config.toml
hop_length = 320
spec_augment = false
vocab_size = 32
encoder_experts_per_token = 2
decoder_qk_norm = false
decoder_tie_embeddings = false
epochs = 9.3
Rows from block 7 of the audio encoder of a small audio captioner, named by matrix and row number. Rows with one number within an expert belong to one neuron, the router's apart. Each number is 500 + 25 x the weight over its row's rms, rounded and kept within 0 to 999. All counts start at 0. Numbers have three digits each.
After each expert's rows are labels from the 100 clips, of 14976, where the router gives the expert most weight on average: "peak in band" is the frequency band that holds the peak. Only what is clearly more common there than usual is listed. The data: synthesized solo parts of chorales (CocoChorales). In brackets: how many of the 100, against the usual share in percent.
# router: router (encoder.blocks.7.mlp.router.weight, 8x384, trained with AdamW), inputs 165-219
# up: expert up (encoder.blocks.7.mlp.up, 8x192x384), inputs 165-219
# down: expert down (encoder.blocks.7.mlp.down, 8x384x192, transposed), outputs 165-219

# expert 7
router.7:513482523474481486489559463489454582522525493538449509498476462487453460496500489502517492477529483476506546542498479555503512503481515479522496505534517561503520462
up.0:534517485474482497500448505472472495520523492456458536516512464480453493500492458481461488463468502488501544512511517524504501514470545520488506513512510496467505509
down.0:511460518534515487480574471488483517459503505465534495519488479485522479517486479536506506528534508494557500550536470499475466491488499499525490495505487531466541505
up.1:496526524495496491542479585488535497545441486498532514500453515505532521514516526516510471475464485514504504498540482501494517474485464486484496469486545514409523508
down.1:472547517482527505509478520550505511455492540496534535498493496546488488518523505477481501493497519475493510494461494509466505561465450466497489551517493483465481470
up.2:469464507499503537549472477495467467489487512515477490500527509492509447477501511515492519493486486490550538508516514454532480520529502480508465496486559533551474455
down.2:505531480501493512492509516466533463482550529532508550465454495499459511509524539480496474548493485505470528514488516580456467468497515538495499514470438492499463484
up.3:516475482507541497535520480506547533483508543523501499502510547525486497508531470541471501505461535458513477510507523468498520514515501543460495498472522490576456549
down.3:497521470519485535498483493518477549464499516496509514508553522501536448512513511518477496473492502524461495484515472494508535463509480450543496480511508485480510529
up.4:526492514538478529504504533477510546533521487456492514527523473510464482531501479545486428500525509493466545556500535491506507515509530469457458528553515523505486500
down.4:500493530497494448468494545492482476468496522489507530489477495459488457504537525485513533481469550490528529492513507531495516521502502506506547521522519507435485474
up.5:502475467496498486483482481500517488471489491505508470519506491522529545516495514512516507508469500483495508471508519494507520507505478503518520529500495552548478519
down.5:488499511511499483550436530495477486505501458527491508486502443475504523477492523544510480469468520495508485527507498471472503483467558482476455523527521577522521538
up.6:466558478526485505530471488481519511559541522442508513481485496489497514503486522499486463494556537465494461501507502487491468501495468482548525452525480482468512484
down.6:500531485515479486485478510533482499499474444457480468510523497485515475486492492474490506553491503453519455518520466433468479519543488514512531507459507521482457507
up.7:532455458491509533473488518511516518506501479507467481487499510496530514512496503528526518480503537483486500477477522473443517452527514490509497457492536473494530474
down.7:517539503517531519527491517520488487516498527513498484505494517520535480549485449487502495507464480524498474530476508458521489466524515482441497493480533507527507486
up.8:543479557466498478505542547518537494492501516516508493511485493524506531503485481484496520477510471521505495503523527515463543530488481485474509482474483485485487531
down.8:507521518495470501496550476454489478495511504512524505484496489574458515534486481503514489502502542484525538517506513467492521524467445469541527480482500482469505464
up.9:497460544460486526501496536514473526496520492500496536468503487523497496483496443502471517501522536472514517546492477519498495492521489516513500550503483512446491539
down.9:483524535460483526464529501511474500541512495491513496555482441475492526550468482486482503494488523482545500479535500511536508515479517492491467469485486492496500478
up.10:520503505517491499498471504523482508470491512536484457497475440492506498492491528519523474482530480497447444502506473502505472509452477485456501532483490513488530499
down.10:440469493464561481471480536509497486531532472474514524487495485488492520513487536527541513476498484536552514462486481445476464525457502547502519456556530488532540519
up.11:502474507503524465499491471525496495508483523520529504486498509500498502522526510463521484497468553486503497536503504528507481500499487486526480485494527463510569472
down.11:514529466486499470485508465458477486514495490497453487490552512522502463504467455463479477471445497483486508479469518522519509492489446538484518481505438497563532478
up.12:452495465480525501510510509484475523457475496530478491514507508432492450538538498514516495503467517505509527456481478477494518477508513508505515490479494546540474512
down.12:502531535543459510439493511516528495501499484455510470504492526501486570461497460454561535522516486508511577510534470504488531473507463547462489541498503526494507496
peak in band: 250 to 500 Hz (50 vs 25)

# expert 6
router.6:466509502466515482531451511542515487473466498525498523509506523507502530498472488484493481509519506522505507472511491481472475469544488503507511450492511509504451508
up.0:510512508484458490517474453519494456458468492532467498493509532526519556516515484559485506482510484501472471465481529501523532444535537521474491524478490474467532497
down.0:471458503524527509485498554508466489466519482505500499503530496535538474518517484480499555477474499468468503509505484487539463550469504514493450481467492450491469509
up.1:501460509480491466529516492518495497488469528509541498550493499453505468511524545432507491485504481487512463446498515538478493510509504478528528487479477461520515548
down.1:541525472512485476487487528488519493520483515516491489497507488510526506498523440504531514470477514535529521492468485460495523499491509496483532499487489493451515479
up.2:531520509515458552464497544524490503560479450488508545546492505490474488464516543492486487494498516503458508513511479536494473526505515502502483487527524512474494470
down.2:556512532538469504519512507521488495511504530502520539502455489494545492529496484550505483538498522472487497517469493501517505497514503469493508483467498514533497520
up.3:508513561483512466518476493460503500466482484500455491521444540507503467522487509475509483543521515509550471487485475530489514525479537513514544478467480440485512534
down.3:472452513514495457482478484564521484506525515500471521516503466478536525486520481506470555492526518472440487480469481480526500511471521498510536506552485558503525509
up.4:522532515486515491491492488489505480447461440515474484516492504527514518526462506521516473510485513514511448517485535485463499475541518489501535497534532507508454475
down.4:507483546499514500484576503504487478444521490527413483508489501505486521473470540518495539504501492503493522461510493483524468503485491500499507458512484521480500490
up.5:501489460525536469425503488512527476520498482498509488495511485510483497498520494493513527495461489517530517462493492539552489479495492560516494519513509477498508523
down.5:541530549475489531489535431491522522507483513505467531485504514468525490504496500482453475491542511493502534473498503506544512477478487499496488507513453504539499460
up.6:529495482494502497504486483490541495489490483533421492532517487507497549492451490521483475493505529529483480498524485484519491516517502484479505501500505479559510449
down.6:537482473481496451477475502523575495466484459521521488478493480513510493509507506488538539573493513522498519475535460508528488477484496486483464500512513504486467531
up.7:468483489518504526476476452509508504522538470494449503520497527490543555480583530526488511506503517544499501487485449459513474488539525450494505455502534502482530533
down.7:492498550481539545523554509529511501499498528514496480514541507484517517481520485487505522449472504499495473510471505490474510482499552517479519521491496533499491470
up.8:527499525503515545480499540473495496555513457471518483497487489487548525504520519470514534518516513422493532515480474488544525524479488484550464551477525525477479493
down.8:510512515501466490504503457495475537505525506445499499458497460503479501517529508564486524458483488470518538502471500519482541505518475478479520515504465520460509507
up.9:498498496484487469520552525537532500553457500491503527518495494501494514533490478445492459513484482474489479454501544520505498535521474500501536481554504439463525503
down.9:504502483493506518518477531530518518520427547499477500460501512486472523480491481450509505522475511514512486497523479490538505491558497508498488468524467478505503469
up.10:524498473474508506501464480493533518505511497519542508514506458483475459485544507531532543489505474484478471504455525518484540505516438533475467493498506490486524495
down.10:522499519465505488536527489513501515477481457494524553469543536466511482502503492529489504548475514493477457511470463489482539506513505475518469543476470508521550542
up.11:519537538498503511508480498553448501476468497500513564479492497517518493514531481493505472506531492471528498485489503480468525535478495481512481511468498523526459528
down.11:504509502511467489433512486468475481483493474486451509520483514506501514472514484473473481508543526475516520493488483477504475486489484520527532476496509511517481520
up.12:467503500536525486499474481517478493526490517486476547489474522496519499501501502539496487497516466535484512468518478514520451482539493472507503479504476512529487510
down.12:496482486537499521529452477457504497527469501508491527492483533504490511499504498506490475543526536502519473552497487513468504520476525515512518510516519510490446473
peak in band: 2000 to 4000 Hz (61 vs 25)

# expert 0
router.0:509493497487473513549504498515506495496532464514444482489524470500531469498487527504519500452515488508525529517524483484480500507496496478478439525459521519473563489
up.0:483491501490551528494519466491536485465529502492543508523498523535457503498484492459488546486486501478492484513465484520499512513490491504520469519515503494474477515
down.0:504505460526530510515467519533480502465496514501456459502508510505511451504519486491498497521497496505447525522490473483449500528521482476456507512510501443459511456
up.1:443519509507527502523557485520429506485491500477510526483515566533484562473512494458476499487503505482530484513525484501528503517534459466477478485494485466515440497
down.1:504470483447519529516490513503550484491540485509504468468526493536511483425522529461503488491534515549495487488501528513478495515496498475536515508515472476482502468
up.2:485469488434502523454542472512529509445496460474495474513522510496484467506486544501492580497483489525498517520501475508521539518507496500496460484513486475507516478
down.2:496590522515492510537513441489515563503496497516549525549514498477518455510484515514495466463512556493522524498501504498517491491525541527507515483481508464527538497
up.3:458522526508493538457504562501501500525491491505544459512527566514470463489498491528478497514474517532509492486490502494507498521514450486525503458525484467557501494
down.3:509530552465486506524468491497476508481511521470511501484478512438489501485519510543464503507490534479510501500504486529515486488488509541502513466467533464522474464
up.4:528497502476529490566476475493508518463510503484474496498467468511471476461533510526525492491443512481499490474468463509500457499450488520508552525491478482523484535
down.4:462493513497530500507552505535518498488548524530469507497539507525531487439475505470479496500489482561525502479525514539484504477516474507494470457472504510489502514
up.5:507492517492489474514485483473509491545510512490497507482488500539464511533462536542458476523508481473511521495480542466561489452537480487502510516512505519476509506
down.5:493489457513482473447546492501519498473536471502512480525539480506516523496497440460509523514465469478497491487498468513497494485529505485489482515528513442564584540
up.6:538495485552531499481505491512548477450502528450543482527518434511524495472537502512523523481561487470457500467490493578532529468543568510501477517493504500459520499
down.6:440495510439490534516502481519468582490469525545515491499507556460475492482508491472493460517471499545464515474499528522495511505471504494493503438497473513479497489
up.7:490508494496492502514531469473490507478499479472529491518523515499522532502472511478508551522449514464468461517482504497550526512489487483543462517478484445515475534
down.7:485484462512480500502498479492532493484465502495475493494549474499507495482499486512498515475465453507462496486467519477531505502524557522469533512501501478484503469
up.8:531518498491510525525536485494450457472490535500491461463500480491526486492484490508498513501517476545520497537505527473456495493483494500460483538460486495491529462
down.8:498486509531489495500497503503483448456519475505530465512506537474441524508511511496516506524480480463493492528534480483496463512488479506530488527538503482503501498
up.9:524504536484453516537507504496495481505498505475472499479489468529534477511539504516462499522517506471554568509466496466496477529506546543457525505522491549484517527
down.9:482509491566489489496515522532482495508512501511517504495490478520458520464483452490532574470529510483543501507504498491481522503503511450511499519506475505479486494
up.10:486493492477481518484483489463493534469475478528493490486498502475537510512467507531491520511511550484513492507484481533512485525469527510464546511497479506452497497
down.10:515473500557468496506475504476526517542508494488541492511499522513481505506520497515527520487484502477456500508509487523475504446498522498496466483521428523453551488
up.11:501512482539526533520485497540498514501514490503486511460490453552496515505483529516519487514481479493461465525474531528464513471507520529518489486540485504437478477
down.11:502453557501538456527478481505529505550492504488511509525519517509498523507488491494499477489524495472495501455537477537532516512467509533506512513481498478477505504
up.12:466475505484520506516534487501458474547529539503504493479488511525493506482580480517445513484525509456521544510482468529531491499464499518482500546515540515506466536
down.12:541459491481470551493544524482497539490503520509488500467498482537523468530491526496490518485500464465506526518504485515480509524490534490498536444464517490488515461
peak in band: 250 to 500 Hz (100 vs 25)

# expert 4
router.4:488459516501479519459485508491512488508484533490518521492482504514524523471503530490486477489510492476487504490481516502506467432498508516490500460473530474508526486
up.0:519458447511468478508469532497490465491492498514507450524505497486519513504510473508481490514536516483452494538449501509526481468510499510525483483502518512517539481
down.0:512436470511475488513477498505521516512505568498493533537493467478477487513506515522511539517460495499519506495495509471521501528509497444459473499535496495511522502
up.1:464536537502499485456502497529510501481503562502500490542518460488492482493484541517512457501510519530510480486496532466533541518484493481480513530492504453485492485
down.1:513474475503474490502515506507520524445508440490507489513562493464489524473530536498499503527460533542481479566492532537452494512497508503526507512541550524464498504
up.2:474458499483465495532523542458528521514464485513542544501484539519488515491500484482449559508549556547461498532502467525477491498512466524505480458509522478530462521
down.2:497508531517511505500476516447487487541483519523493525481487448481498478518517495548537484497502501461556493509507494476510467567486528537486507486508487470487474512
up.3:516517464489502521509488532457477503499447511479489527478490492506536527520465453501495485488496487457504510500514463508541487507514515492513497507466486555513487480
down.3:498472481518533525493497497514503503505507522511483461505487512498450514508516455506490527529488502517509474479495530491506494460459503509477480529501487435466549490
up.4:537476495501519506473521506529468539526504497481502482505501473517463480534504485481549477496521479519502532486518501505527505513507489496477521532493495518477525489
down.4:459529533469522480466472499515482508477425514471505502537496483486514487518495507516501502490531513527526482470471484483509547495506506485471460504562476500503501520
up.5:506493497510524493486511481492466492461475478509489463475529533462498509463495485456555471498482488464519537569524520521502488564526495509511450498509473483527476510
down.5:542537482529488518506481483497518492527518507498477586513512465512505511490507494507514517444496463542449480502507530457499516477498533462481533507521488488496500507
up.6:506513490489486473472503472464518481527515485500495520532466504504511485514490494551548464502496496523489509473501479529504515461542501456498481494494550482486487529
down.6:475464488475473465525496534539486499487511507516493517510552501517511531429533507498487481475479521521483533494503507495504515480453522532507516518473473492491515474
up.7:477520513499552496499499506512485537488493502537503541475524478493481515513546454465491496520521461481502515468508458518503518510535501500511542529477475548483514499
down.7:460513519459491499477548475521503494491473537514476515503522468480477514489513524510527513494476521420472488512467543509509543523492474499550517482532558499488507455
up.8:548539532516471485528508461485519509493454482482469519489496509549509522515503500468487506464478512554494520504508514517508491485498541479533478524533495477577490508
down.8:528490491579525506473489454493509495465472506476510539495501468473490488502504491524553466503568466515524472493528467519518539523503495503521520468478522486526465504
up.9:517492496453508521477505535490506439511503528505477505536517513497517453495454521449505537531459511524491479545480492485550484539512431498506470477488516499458494508
down.9:521535495517544497512487505521487484516502520465526513535525509536522494482520534514513562501486530449485438551494517448532508486515507519485511533458479500514515486
up.10:491561497531491507495510514486438456464507526519448504497475436482538482485476518474513479510507479448495491508497536521530524576521548500471510517500503508529479533
down.10:496500441531460499452577509507462485499512504558503510519533485481542522510506477503508513471484544509524472520497472489512470484511518487448528507510453495463484493
up.11:510473468477520492525494500529469482547479501545525569511512500522482491520497497482450545500509510443530486510503498490481502490531479455496482455509491469480496524
down.11:510511462518472471507499478542514532476461527482512510510506527509500474495492500516472489528509506487526498458472498488484485517505512485547524481526493501513514534
up.12:494509486487479508467504537508524491502489516529507492535520456544524507521516475515528506524505487479489489495498547510502455487493503518496508498475502506485500511
down.12:513500470521510474519503515522479477500521515536515515532499518559505493492508487525521511529478524474498488496438486490498500495493531467510499479498505510526535465
peak in band: 250 to 500 Hz (74 vs 25)

# expert 1
router.1:485567498538488501496487532511523463490517505467512533489528505511499472507536524448479531481492533491516500489502459476530492538527502517545489538478500527468479525
up.0:473524472526497494465541533465527515496452509530498420527540524482469503468456500468527491514504518518481461512483530459458479544535522526519545474502491520513504528
down.0:499538564523508524492495518528465517505509489487464548515490478451546511501492572492452490525493519513507478489508508466461493507438482482498516536511470524519473470
up.1:487483541528539481474481483498480502442494519510507496548526455495482491463466473499473509470469513539501475522498493475483491454512475521483455472483462478535528493
down.1:535516499487520532543502478479513497518508498473486495505447481505498478455497500538527473492502513471501533507478500521494504510483542464488464520524506459520502508
up.2:536488527479501507505477481482501543474512486513514473474521491511545476491541461503554527479546491544514492515546527508537502515450516503531476512506501578513472476
down.2:498536494524449515501525519527499501453522497480508484488507529535524532484500527459497454522506496476499520490537529515506501531478484451513490498480541514499479576
up.3:511482475497493498448500503534495572467538482522498471510496499505542471533491521469483516454492454502540484463497488478531549549493491464527489490515519498517468516
down.3:500505501568498489506468504547488509475483450467475521551504497475526465516512507486560511449503453582519521528507471473536508506456521494480512505544497488476476553
up.4:489512482499473529503525476511503499511497514474496465527497503530487534512503490468518491502500491496503507500509461561515503537478524517460501544468537504418460495
down.4:499437532491514499498503468479521519547506519531498510538464494448507515520516457487485500525496523505522493528506502487525504507464458478493531533465479533479501540
up.5:526491511516492492474468477477517513508496508519499517507507500518516509478514520537506481505514488483506564489449530485479539521518495528523515438513490504518536492
down.5:522524499524494495540498497530509501542461516481512463511479502511513465520476513503503507512534521496501460501480524526499527505465491451489477508481495523531502529
up.6:478489534522492522484494526562514499422503536444522473509519499511500471512506469500511521536444516490542501539439455479499509470502481521485482496472500472506510506
down.6:467516490494476503508524483494457515533473496537499502474502509471500474480461507487493511488509505496561492478492493547520466486498492476481497511529499491492537496
up.7:496502518520434547543542500494499508510429468508535484507516476493479483510505462473525502482522465489540483525503502508530480488517505500507487542514507465470498509
down.7:490532509540519499516535520531483520527550484529485498494492480449486480540492496524552512505550470485472481474461501484477502552489493501498493568521485501444539562
up.8:490480483493543504512446499534518451516479450463518479502493495525426458520486498511477524501509519550492535523522476505510488452459524523474533476530501484502540508
down.8:509491506537491552484491491512540518527541498498538504542532476490476515475503504526482480499470523462486433517500478503492445514538528523502486500492510505537466484
up.9:488524522500532461521499504520530528511481499517500502460510494505468516459502512497465526469469508485530495517503466462493486488495469539466504502511479460487494474
down.9:495446515487476487493496487520485455470490451511497474502496498483523451465508489491497514461483490505542483524539466514502464519524493509452499479494500521473491491
up.10:522484544542486505539523498491488523477434486514498473522541474514515467509507513481527497471517464514517527494506528469469553503490514482465452485495512525490484473
down.10:513536569468526520463488489508496489501485494471486509500484503525499509494510519506464475507531494490490486487481501500513532494489527478474476498518512485495504494
up.11:477525497485503523477521494542510508526476514511515490511542469463504482459538507524514514509531481516494476530474527448513505487518512509497498500494451498478522509
down.11:482488513474570507515497506479450492533507464506491493502476484467504483526490523476522523467513490491498518513523480486491454469447482480484502481520516486506534500
up.12:557459533508450524502499487488503466484463512478496515507501505535509512478524534502508499539498486502528556540484493438504434505521527471545525471507497477491519487
down.12:486498546470510522531482506505489463476493556469491511518519502509523463515507494508462503516482501499460535519510515454504503448498498480476500508495475494484522505
peak in band: 1000 to 2000 Hz (59 vs 25)

# expert 5
router.5:521459533498492497498545523510532474488503534458505520510499477488509519507500523476490484462522501506491454535522513508495568526466469508464510506486504513486501448
up.0:475496510494451511516462513497485512504503473491473469537461501478502505506499501521527521478483487446497511478542503506528513496517536519506514479480509487536531497
down.0:502513484549473483504455493505473483511493490519471496476494505526580491450476528473451518477514544522495485546476521471532540489481490506503495477507513475491482497
up.1:503530505494536461525477495487471502440464514492471476481530495516479493539480465504497511521459474492502523523534483523497511502444485476502497519507511478543487492
down.1:442514459529494508526493497474494459538502485471493511497473504543469556518481533497456511491496502499526471539482494483503469511518490478499510532487488558516515524
up.2:495529498491474502525516504522474537476470517490482485545495533506474497514499478506472457499442470515466509509463480523529478543501506538458510528505484493532468527
down.2:487474478505517516479446463477504517496504478504494553482504503554483469527498538493478502526490454529509506522530476514508506468490477519450484540472516504478492504
up.3:509495462476516503523485510503484472486516477496447501493530461499461537539524519452518490519523512519482476473511491458490494528502530495539492499546501534469469535
down.3:509535508499475473506503517487507510530496503499521514490476479505474502478507494492504507466481528457466481480457498575529510464471476480477536500493529499503550505
up.4:500463513529495479527480538523492524468477552540488496532541545510478453532520544477532513481499529459502476533532482478462445536472497517552473498518514478484505510
down.4:437474501479479521471494506501501495554522500475492485525535489569482499482514520491495476480492469495514450456513504523499448530483478521461470502494522492496534499
up.5:495499481491517503485481498482521498486548504480513461439539486475534495493506512521452510520474513498447491515534480502520509419488496476490465521477512518524500513
down.5:533534554487494489454498496486488499516484548490540495440481514557508489494507485500516522444474491511520515521495492496475519472500529479477519529520485499483481498
up.6:522537466490538482539524501455492508501506489514538492478514479498542497509512510499551534503527525521493510490534488471487475518491511525501499494450495523481489504
down.6:565475536532485490511519498540514467520526489494504524496541504487523523514522479506494463466474456468446500524512478494492466515463474507466522502494496496521533527
up.7:478482504517468500515527517510482491524521493474489517498458490551450477484499514495480479445525565493523520512495487551510532519491453519516490521527521478455516496
down.7:530508484428493492512455525542527486549555490558486483543483456523513449535547518541464469488469543486464513477512490486478517497504490463499510472512456522466455514
up.8:492482489499502509492462486479524495485486478475469531479508470516504443515529503500468497550460510491468483511471529449474475533506493482502538515510484547466493523
down.8:535499503524513526502542494455499490513509488481487541519477515488495525493549522475515501470514474515542478498529461555502521520524520494468511459467509475495509459
up.9:527498501521502472484465499513493518505547503486485511517511491503528451493535478473499497472479566502490536487453526538505526489491455510497499476497514481477513486
down.9:502523486498512506470508489478541446488484496457480474494509529495441511530471547485486471477530502486489459487471533484520518481502499527472503523502511472479507520
up.10:520510465492515487485472483505531484476456501494531529495522487545517519560513541492508499491485519538515510499521467547514473437483495529457485511521489509470517484
down.10:503540518536520491511515540563500508530480485500522502535478459503464538480487530517502472492443522479484501516474538522510528520511544487505489522516466498500505501
up.11:496486481474497513502536509485479498525513453515518464486504499527493485541503513507508477459540528471499537493515516564471511479474490484574539494468474519519539511
down.11:506501532505501521501473521469484502498509485485488503502549452491496491489516502491466523474497529488478467529507528500507522470498488474472521527456511513482542500
up.12:533504483482496522475471505499503477498448486490510546513539520509524452521520515497489527528481500446481535510502487521457504538486509520508496496490477473508500474
down.12:468493493547515473517483513501528484485486486513524534505517522504501544492503532494473521450507538510483495519521481563497483544498494480490531515488493422538501494
peak in band: 2000 to 4000 Hz (51 vs 25)

# expert 3
router.3:507523487519535499515505440489487492492478486476537434520515565480508495497510495483456533507460506522462463469466473525522458475514508545488486452514472431565451549
up.0:465494461523528470505460509493488510507487480492486464545498479462472543514506484555437531486496487509505499531563512523482519545524548492492520464560442523474517472
down.0:484501505496501505459552504472485487512547470490500483514514506539510513515507506492497487482488561566516523503487526506526487503450490496469504459488564477546504512
up.1:491471491504493482523462520464505473482476528449462500500520519493504502504498493516504514523527489466459498481503483511464501469495466526461514503490502477505529469
down.1:500483519518510515477454529509461484504536504524468490532512477533500537499514503496469490532455519539524494502477510473488460524512532497489518487522512488518508509
up.2:501508544518449526487495505519490499509484520467513573498461493526496485486538525484487451506509475512458485517490492523537533499500455480519495501474515470510504462
down.2:480500471505474518495526495537504496536474530485503492501475533509486505499510494507485471515516471489493466549481501506511504507503487470509512483512482478478493460
up.3:455537489499524482514503495507507499526504472479525497538512521521502522527550491514557515538468508478497497453528562491502508521512463461486472525531506548513487486
down.3:475471503490536475498543508551463466507519506501508534512503482531494497475532505526440497484514503552505556515475493491518462495492500487522444492526493516462494476
up.4:519526504487509507521465505527464460510485482502469499539474489518435507503486504526510485526502496546562507529491489498473484476545519508561488476527485570535517523
down.4:509516559522493494523471481537476476486487508481460507493496490453483567515470491498525525506480505518524493507486460467516516540467451488504493512503480475498517494
up.5:523526508519541507488515530495543470536542496523529479504454535520489484531485535499499494519507491526474467522503520543501480479466493468473537502472479491512511481
down.5:536494502498458503511486554488541522479493500494530516492523492551518481506487522470457490483473451517488492511536546537512497485525510521472496487477479486470515478
up.6:508509479516526519510460502468521511517492525488507465514523528538502484533503506508513490486465455486464475539463496494525546492535522486537507504467510476496524489
down.6:489520483505530486513526525538501538502530537487518495526505502482539534460476518471525464497538458512494467459531503518535506529487464472519494499512521504463487494
up.7:509535462456494495460489532448500501538482493501501448487517524538493473511513474497515522485493491452513500505530536542506479514504514497520491467521511442486518535
down.7:454500481512516491507497530494499509523474505484503478458514507484525510510489489509491521517513521499484509503487496442446492511517461464500454508492509480564519508
up.8:565481507507434473555446527503509508476481523484467529520498503501469510520484509510502473523490533498495492484492513493511497493508524517479539450493453499486433498
down.8:496488523520477542479482507509486518522490509507488489538486492522496513476519486484470522534474454537515507526536540510520507511471497475547482478536472492475500487
up.9:486498515493467513489522500498506486487501517518527497497494482500532505493486480503536476517511474475501466478505477490529501499509531477533488548486523497518491465
down.9:496512500526485469493545493488537541486462522528501525538498488491549522516472518469497523524499498505499472493491459556494512500474503547522492542512536478489501509
up.10:499515514514488550503499494497477469485507492482486484492493474466504500518460522482493503498519504494504470506497507500491531497499481500531504542538482517514505449
down.10:485532479444486532515553473517495474495423497496480468509505507470472476500547525488519477505486487484512530484510518546471453488509542526472557502547533458484438507
up.11:515517476512482503515452507487490469538444505505489499446480487506486491508491479489486485511495527491495509468488490497493485490475501535499497517517479473503477484
down.11:495500440511471523532479526496514476530472525476460503503504529524463490506498551530511481518512506495484508482520527519485504476544464488483471529505485486546479505
up.12:510507504516473449509427547499490512500470470448521467472551446478481492458501498516544493466479508509475542502489516504485504485458522507498498480516504494478486498
down.12:502529523508496538479469448465460502489508467520458506491489509465500497528480532552488500536484477506470518471481475476482488516475492501516509452550467560494511524
peak in band: 250 to 500 Hz (64 vs 25)

# expert 2
router.2:514562447575530509499500512479492505491504497473531484504534487498502462559489454466512490472466500507541521485515547543528532502512478493511483519526495522500525475
up.0:521526516480535509558496545489555497487474440499516475466453493493525540493492451509515513476512530494534497496482458506500495551499518501465502487510493485514488518
down.0:536471503518438472526514487520473499510453547570506523512508486513485478520490522473491513493491474488485479503540482536492535502483509511510529512476500489458486496
up.1:528510505526504516530464512529458503462504504527533471474494506532470567491484499517496444518544527526481489511483460521510507461456521528445482550482514512467509483
down.1:479515535517544506495481499539506541450519471502525458498493515473484453507520496501541516440489543489492510497536523481482516461487494471504485497488506494513521503
up.2:489511494552492476493495545499500528522479485491491488442520497514459460520508515476494480531482449493467472503520487507483506483528506474515505435503509479483506526
down.2:474521464497536496488503525519469504517479457549487509519488481503516535504528513535488483482541488518476445517506444523492503537443458502547558524508496526488493508
up.3:476510464499498528509514523527529494535472517538529512477519506495497511478545470423512474521483544471477510530469486503486494563516462509474502486505491497469483482
down.3:500495523487489494431541493475519529499480478537508519525513488496502480516533481486519503507481481462504461513540514541514444533495506527512506500466492496509443459
up.4:494445517484507471513510509504508495473508494529524529536488518489495505427483528489527523471532495509505519500522552550489506492494520496523516461487475512496513506
down.4:526482559474485536505521492508474487508484476515502516506482484517506519527487572487520503452556494513444501490488550498571531478508437491509491502518537514515473494
up.5:470504478490471497511501529510503520533532553528498471484558502501554484500516491484553499519475482478507467485497526504522537502509475518503513511494507481500460507
down.5:467494500504513489525551499478488500470485536459483530498487500499487490482504530508487558498498493471514501456530466481495491456477502550503532484517502479550483527
up.6:500480555501538511474504512549489535511463486517530510492480553510475446497508523448486517539499471474473515559511499494508497491468531516475498475493486510429438534
down.6:476460490519525501486500515474518459468536489463474473527514500543505511511517479490527484461470474506481437503505536491482533491511492550511516531509487503502473492
up.7:517526491500470525499480510499511477501462494497560471491476505499529527536485542504501506481482513492496489528439520487489502480485526506484473499483489477495521493
down.7:515472501470497492497454490494533548556503487448467510500510510482458488509469518497545522451531498533452505465532491508557523494508472496514545468529534475519466460
up.8:460488531452492514510518507496494537487508485512494429467479491493483489455538519525459494441546529469490545494490494486531473516511506501503524511495538473494481539
down.8:540564513453517543508501509515474489489451495501510495496530494521512496509489496458494531500493490538495516550438551495508496488495478509496469505530536477509478482
up.9:494471468479495510476480546489469436493517477478480488508505489541500491499469481507503501498480526527493490512482547478475480506506507495489508521526497512534489503
down.9:530465515477498481528522484517472489506497492479501509534503507474505516479486521514534485498490489479480486500519481522514478458455536491472546507514480512476519492
up.10:504490499468510558479497527486514504518450459514486494545518512545500496481513532489470512476505487506523457507499480509479526537473492498471507486501515524477502564
down.10:523524490496521485531525481480516458503491503507538466551560495498490518512441525530496512531498498508440492507515492489532458458480535537535489514522476514464503491
up.11:505501489503483500475520521510473513527484506473466460480503504494504489499516468531525527447495471522505488519523552511502492476542537457494519481476524455542498498
down.11:493498508462492527496478482459515490442505486486496426480488508522510490495510489514502483496468457516512497447504486519496505495463529514479483510481499444526500508
up.12:470487475536501497500506531505482465528504546475528545515497526532486525479491504490492533523476512509516515541499505513499507519497461499480484516494492491488470503
down.12:497514511459489557500495543472483509508511493493524529488465514573510508511513510473499485524430522517455511516476459539497543483511478515503492514518507489488499482
peak in band: 4000 to 8000 Hz (99 vs 25)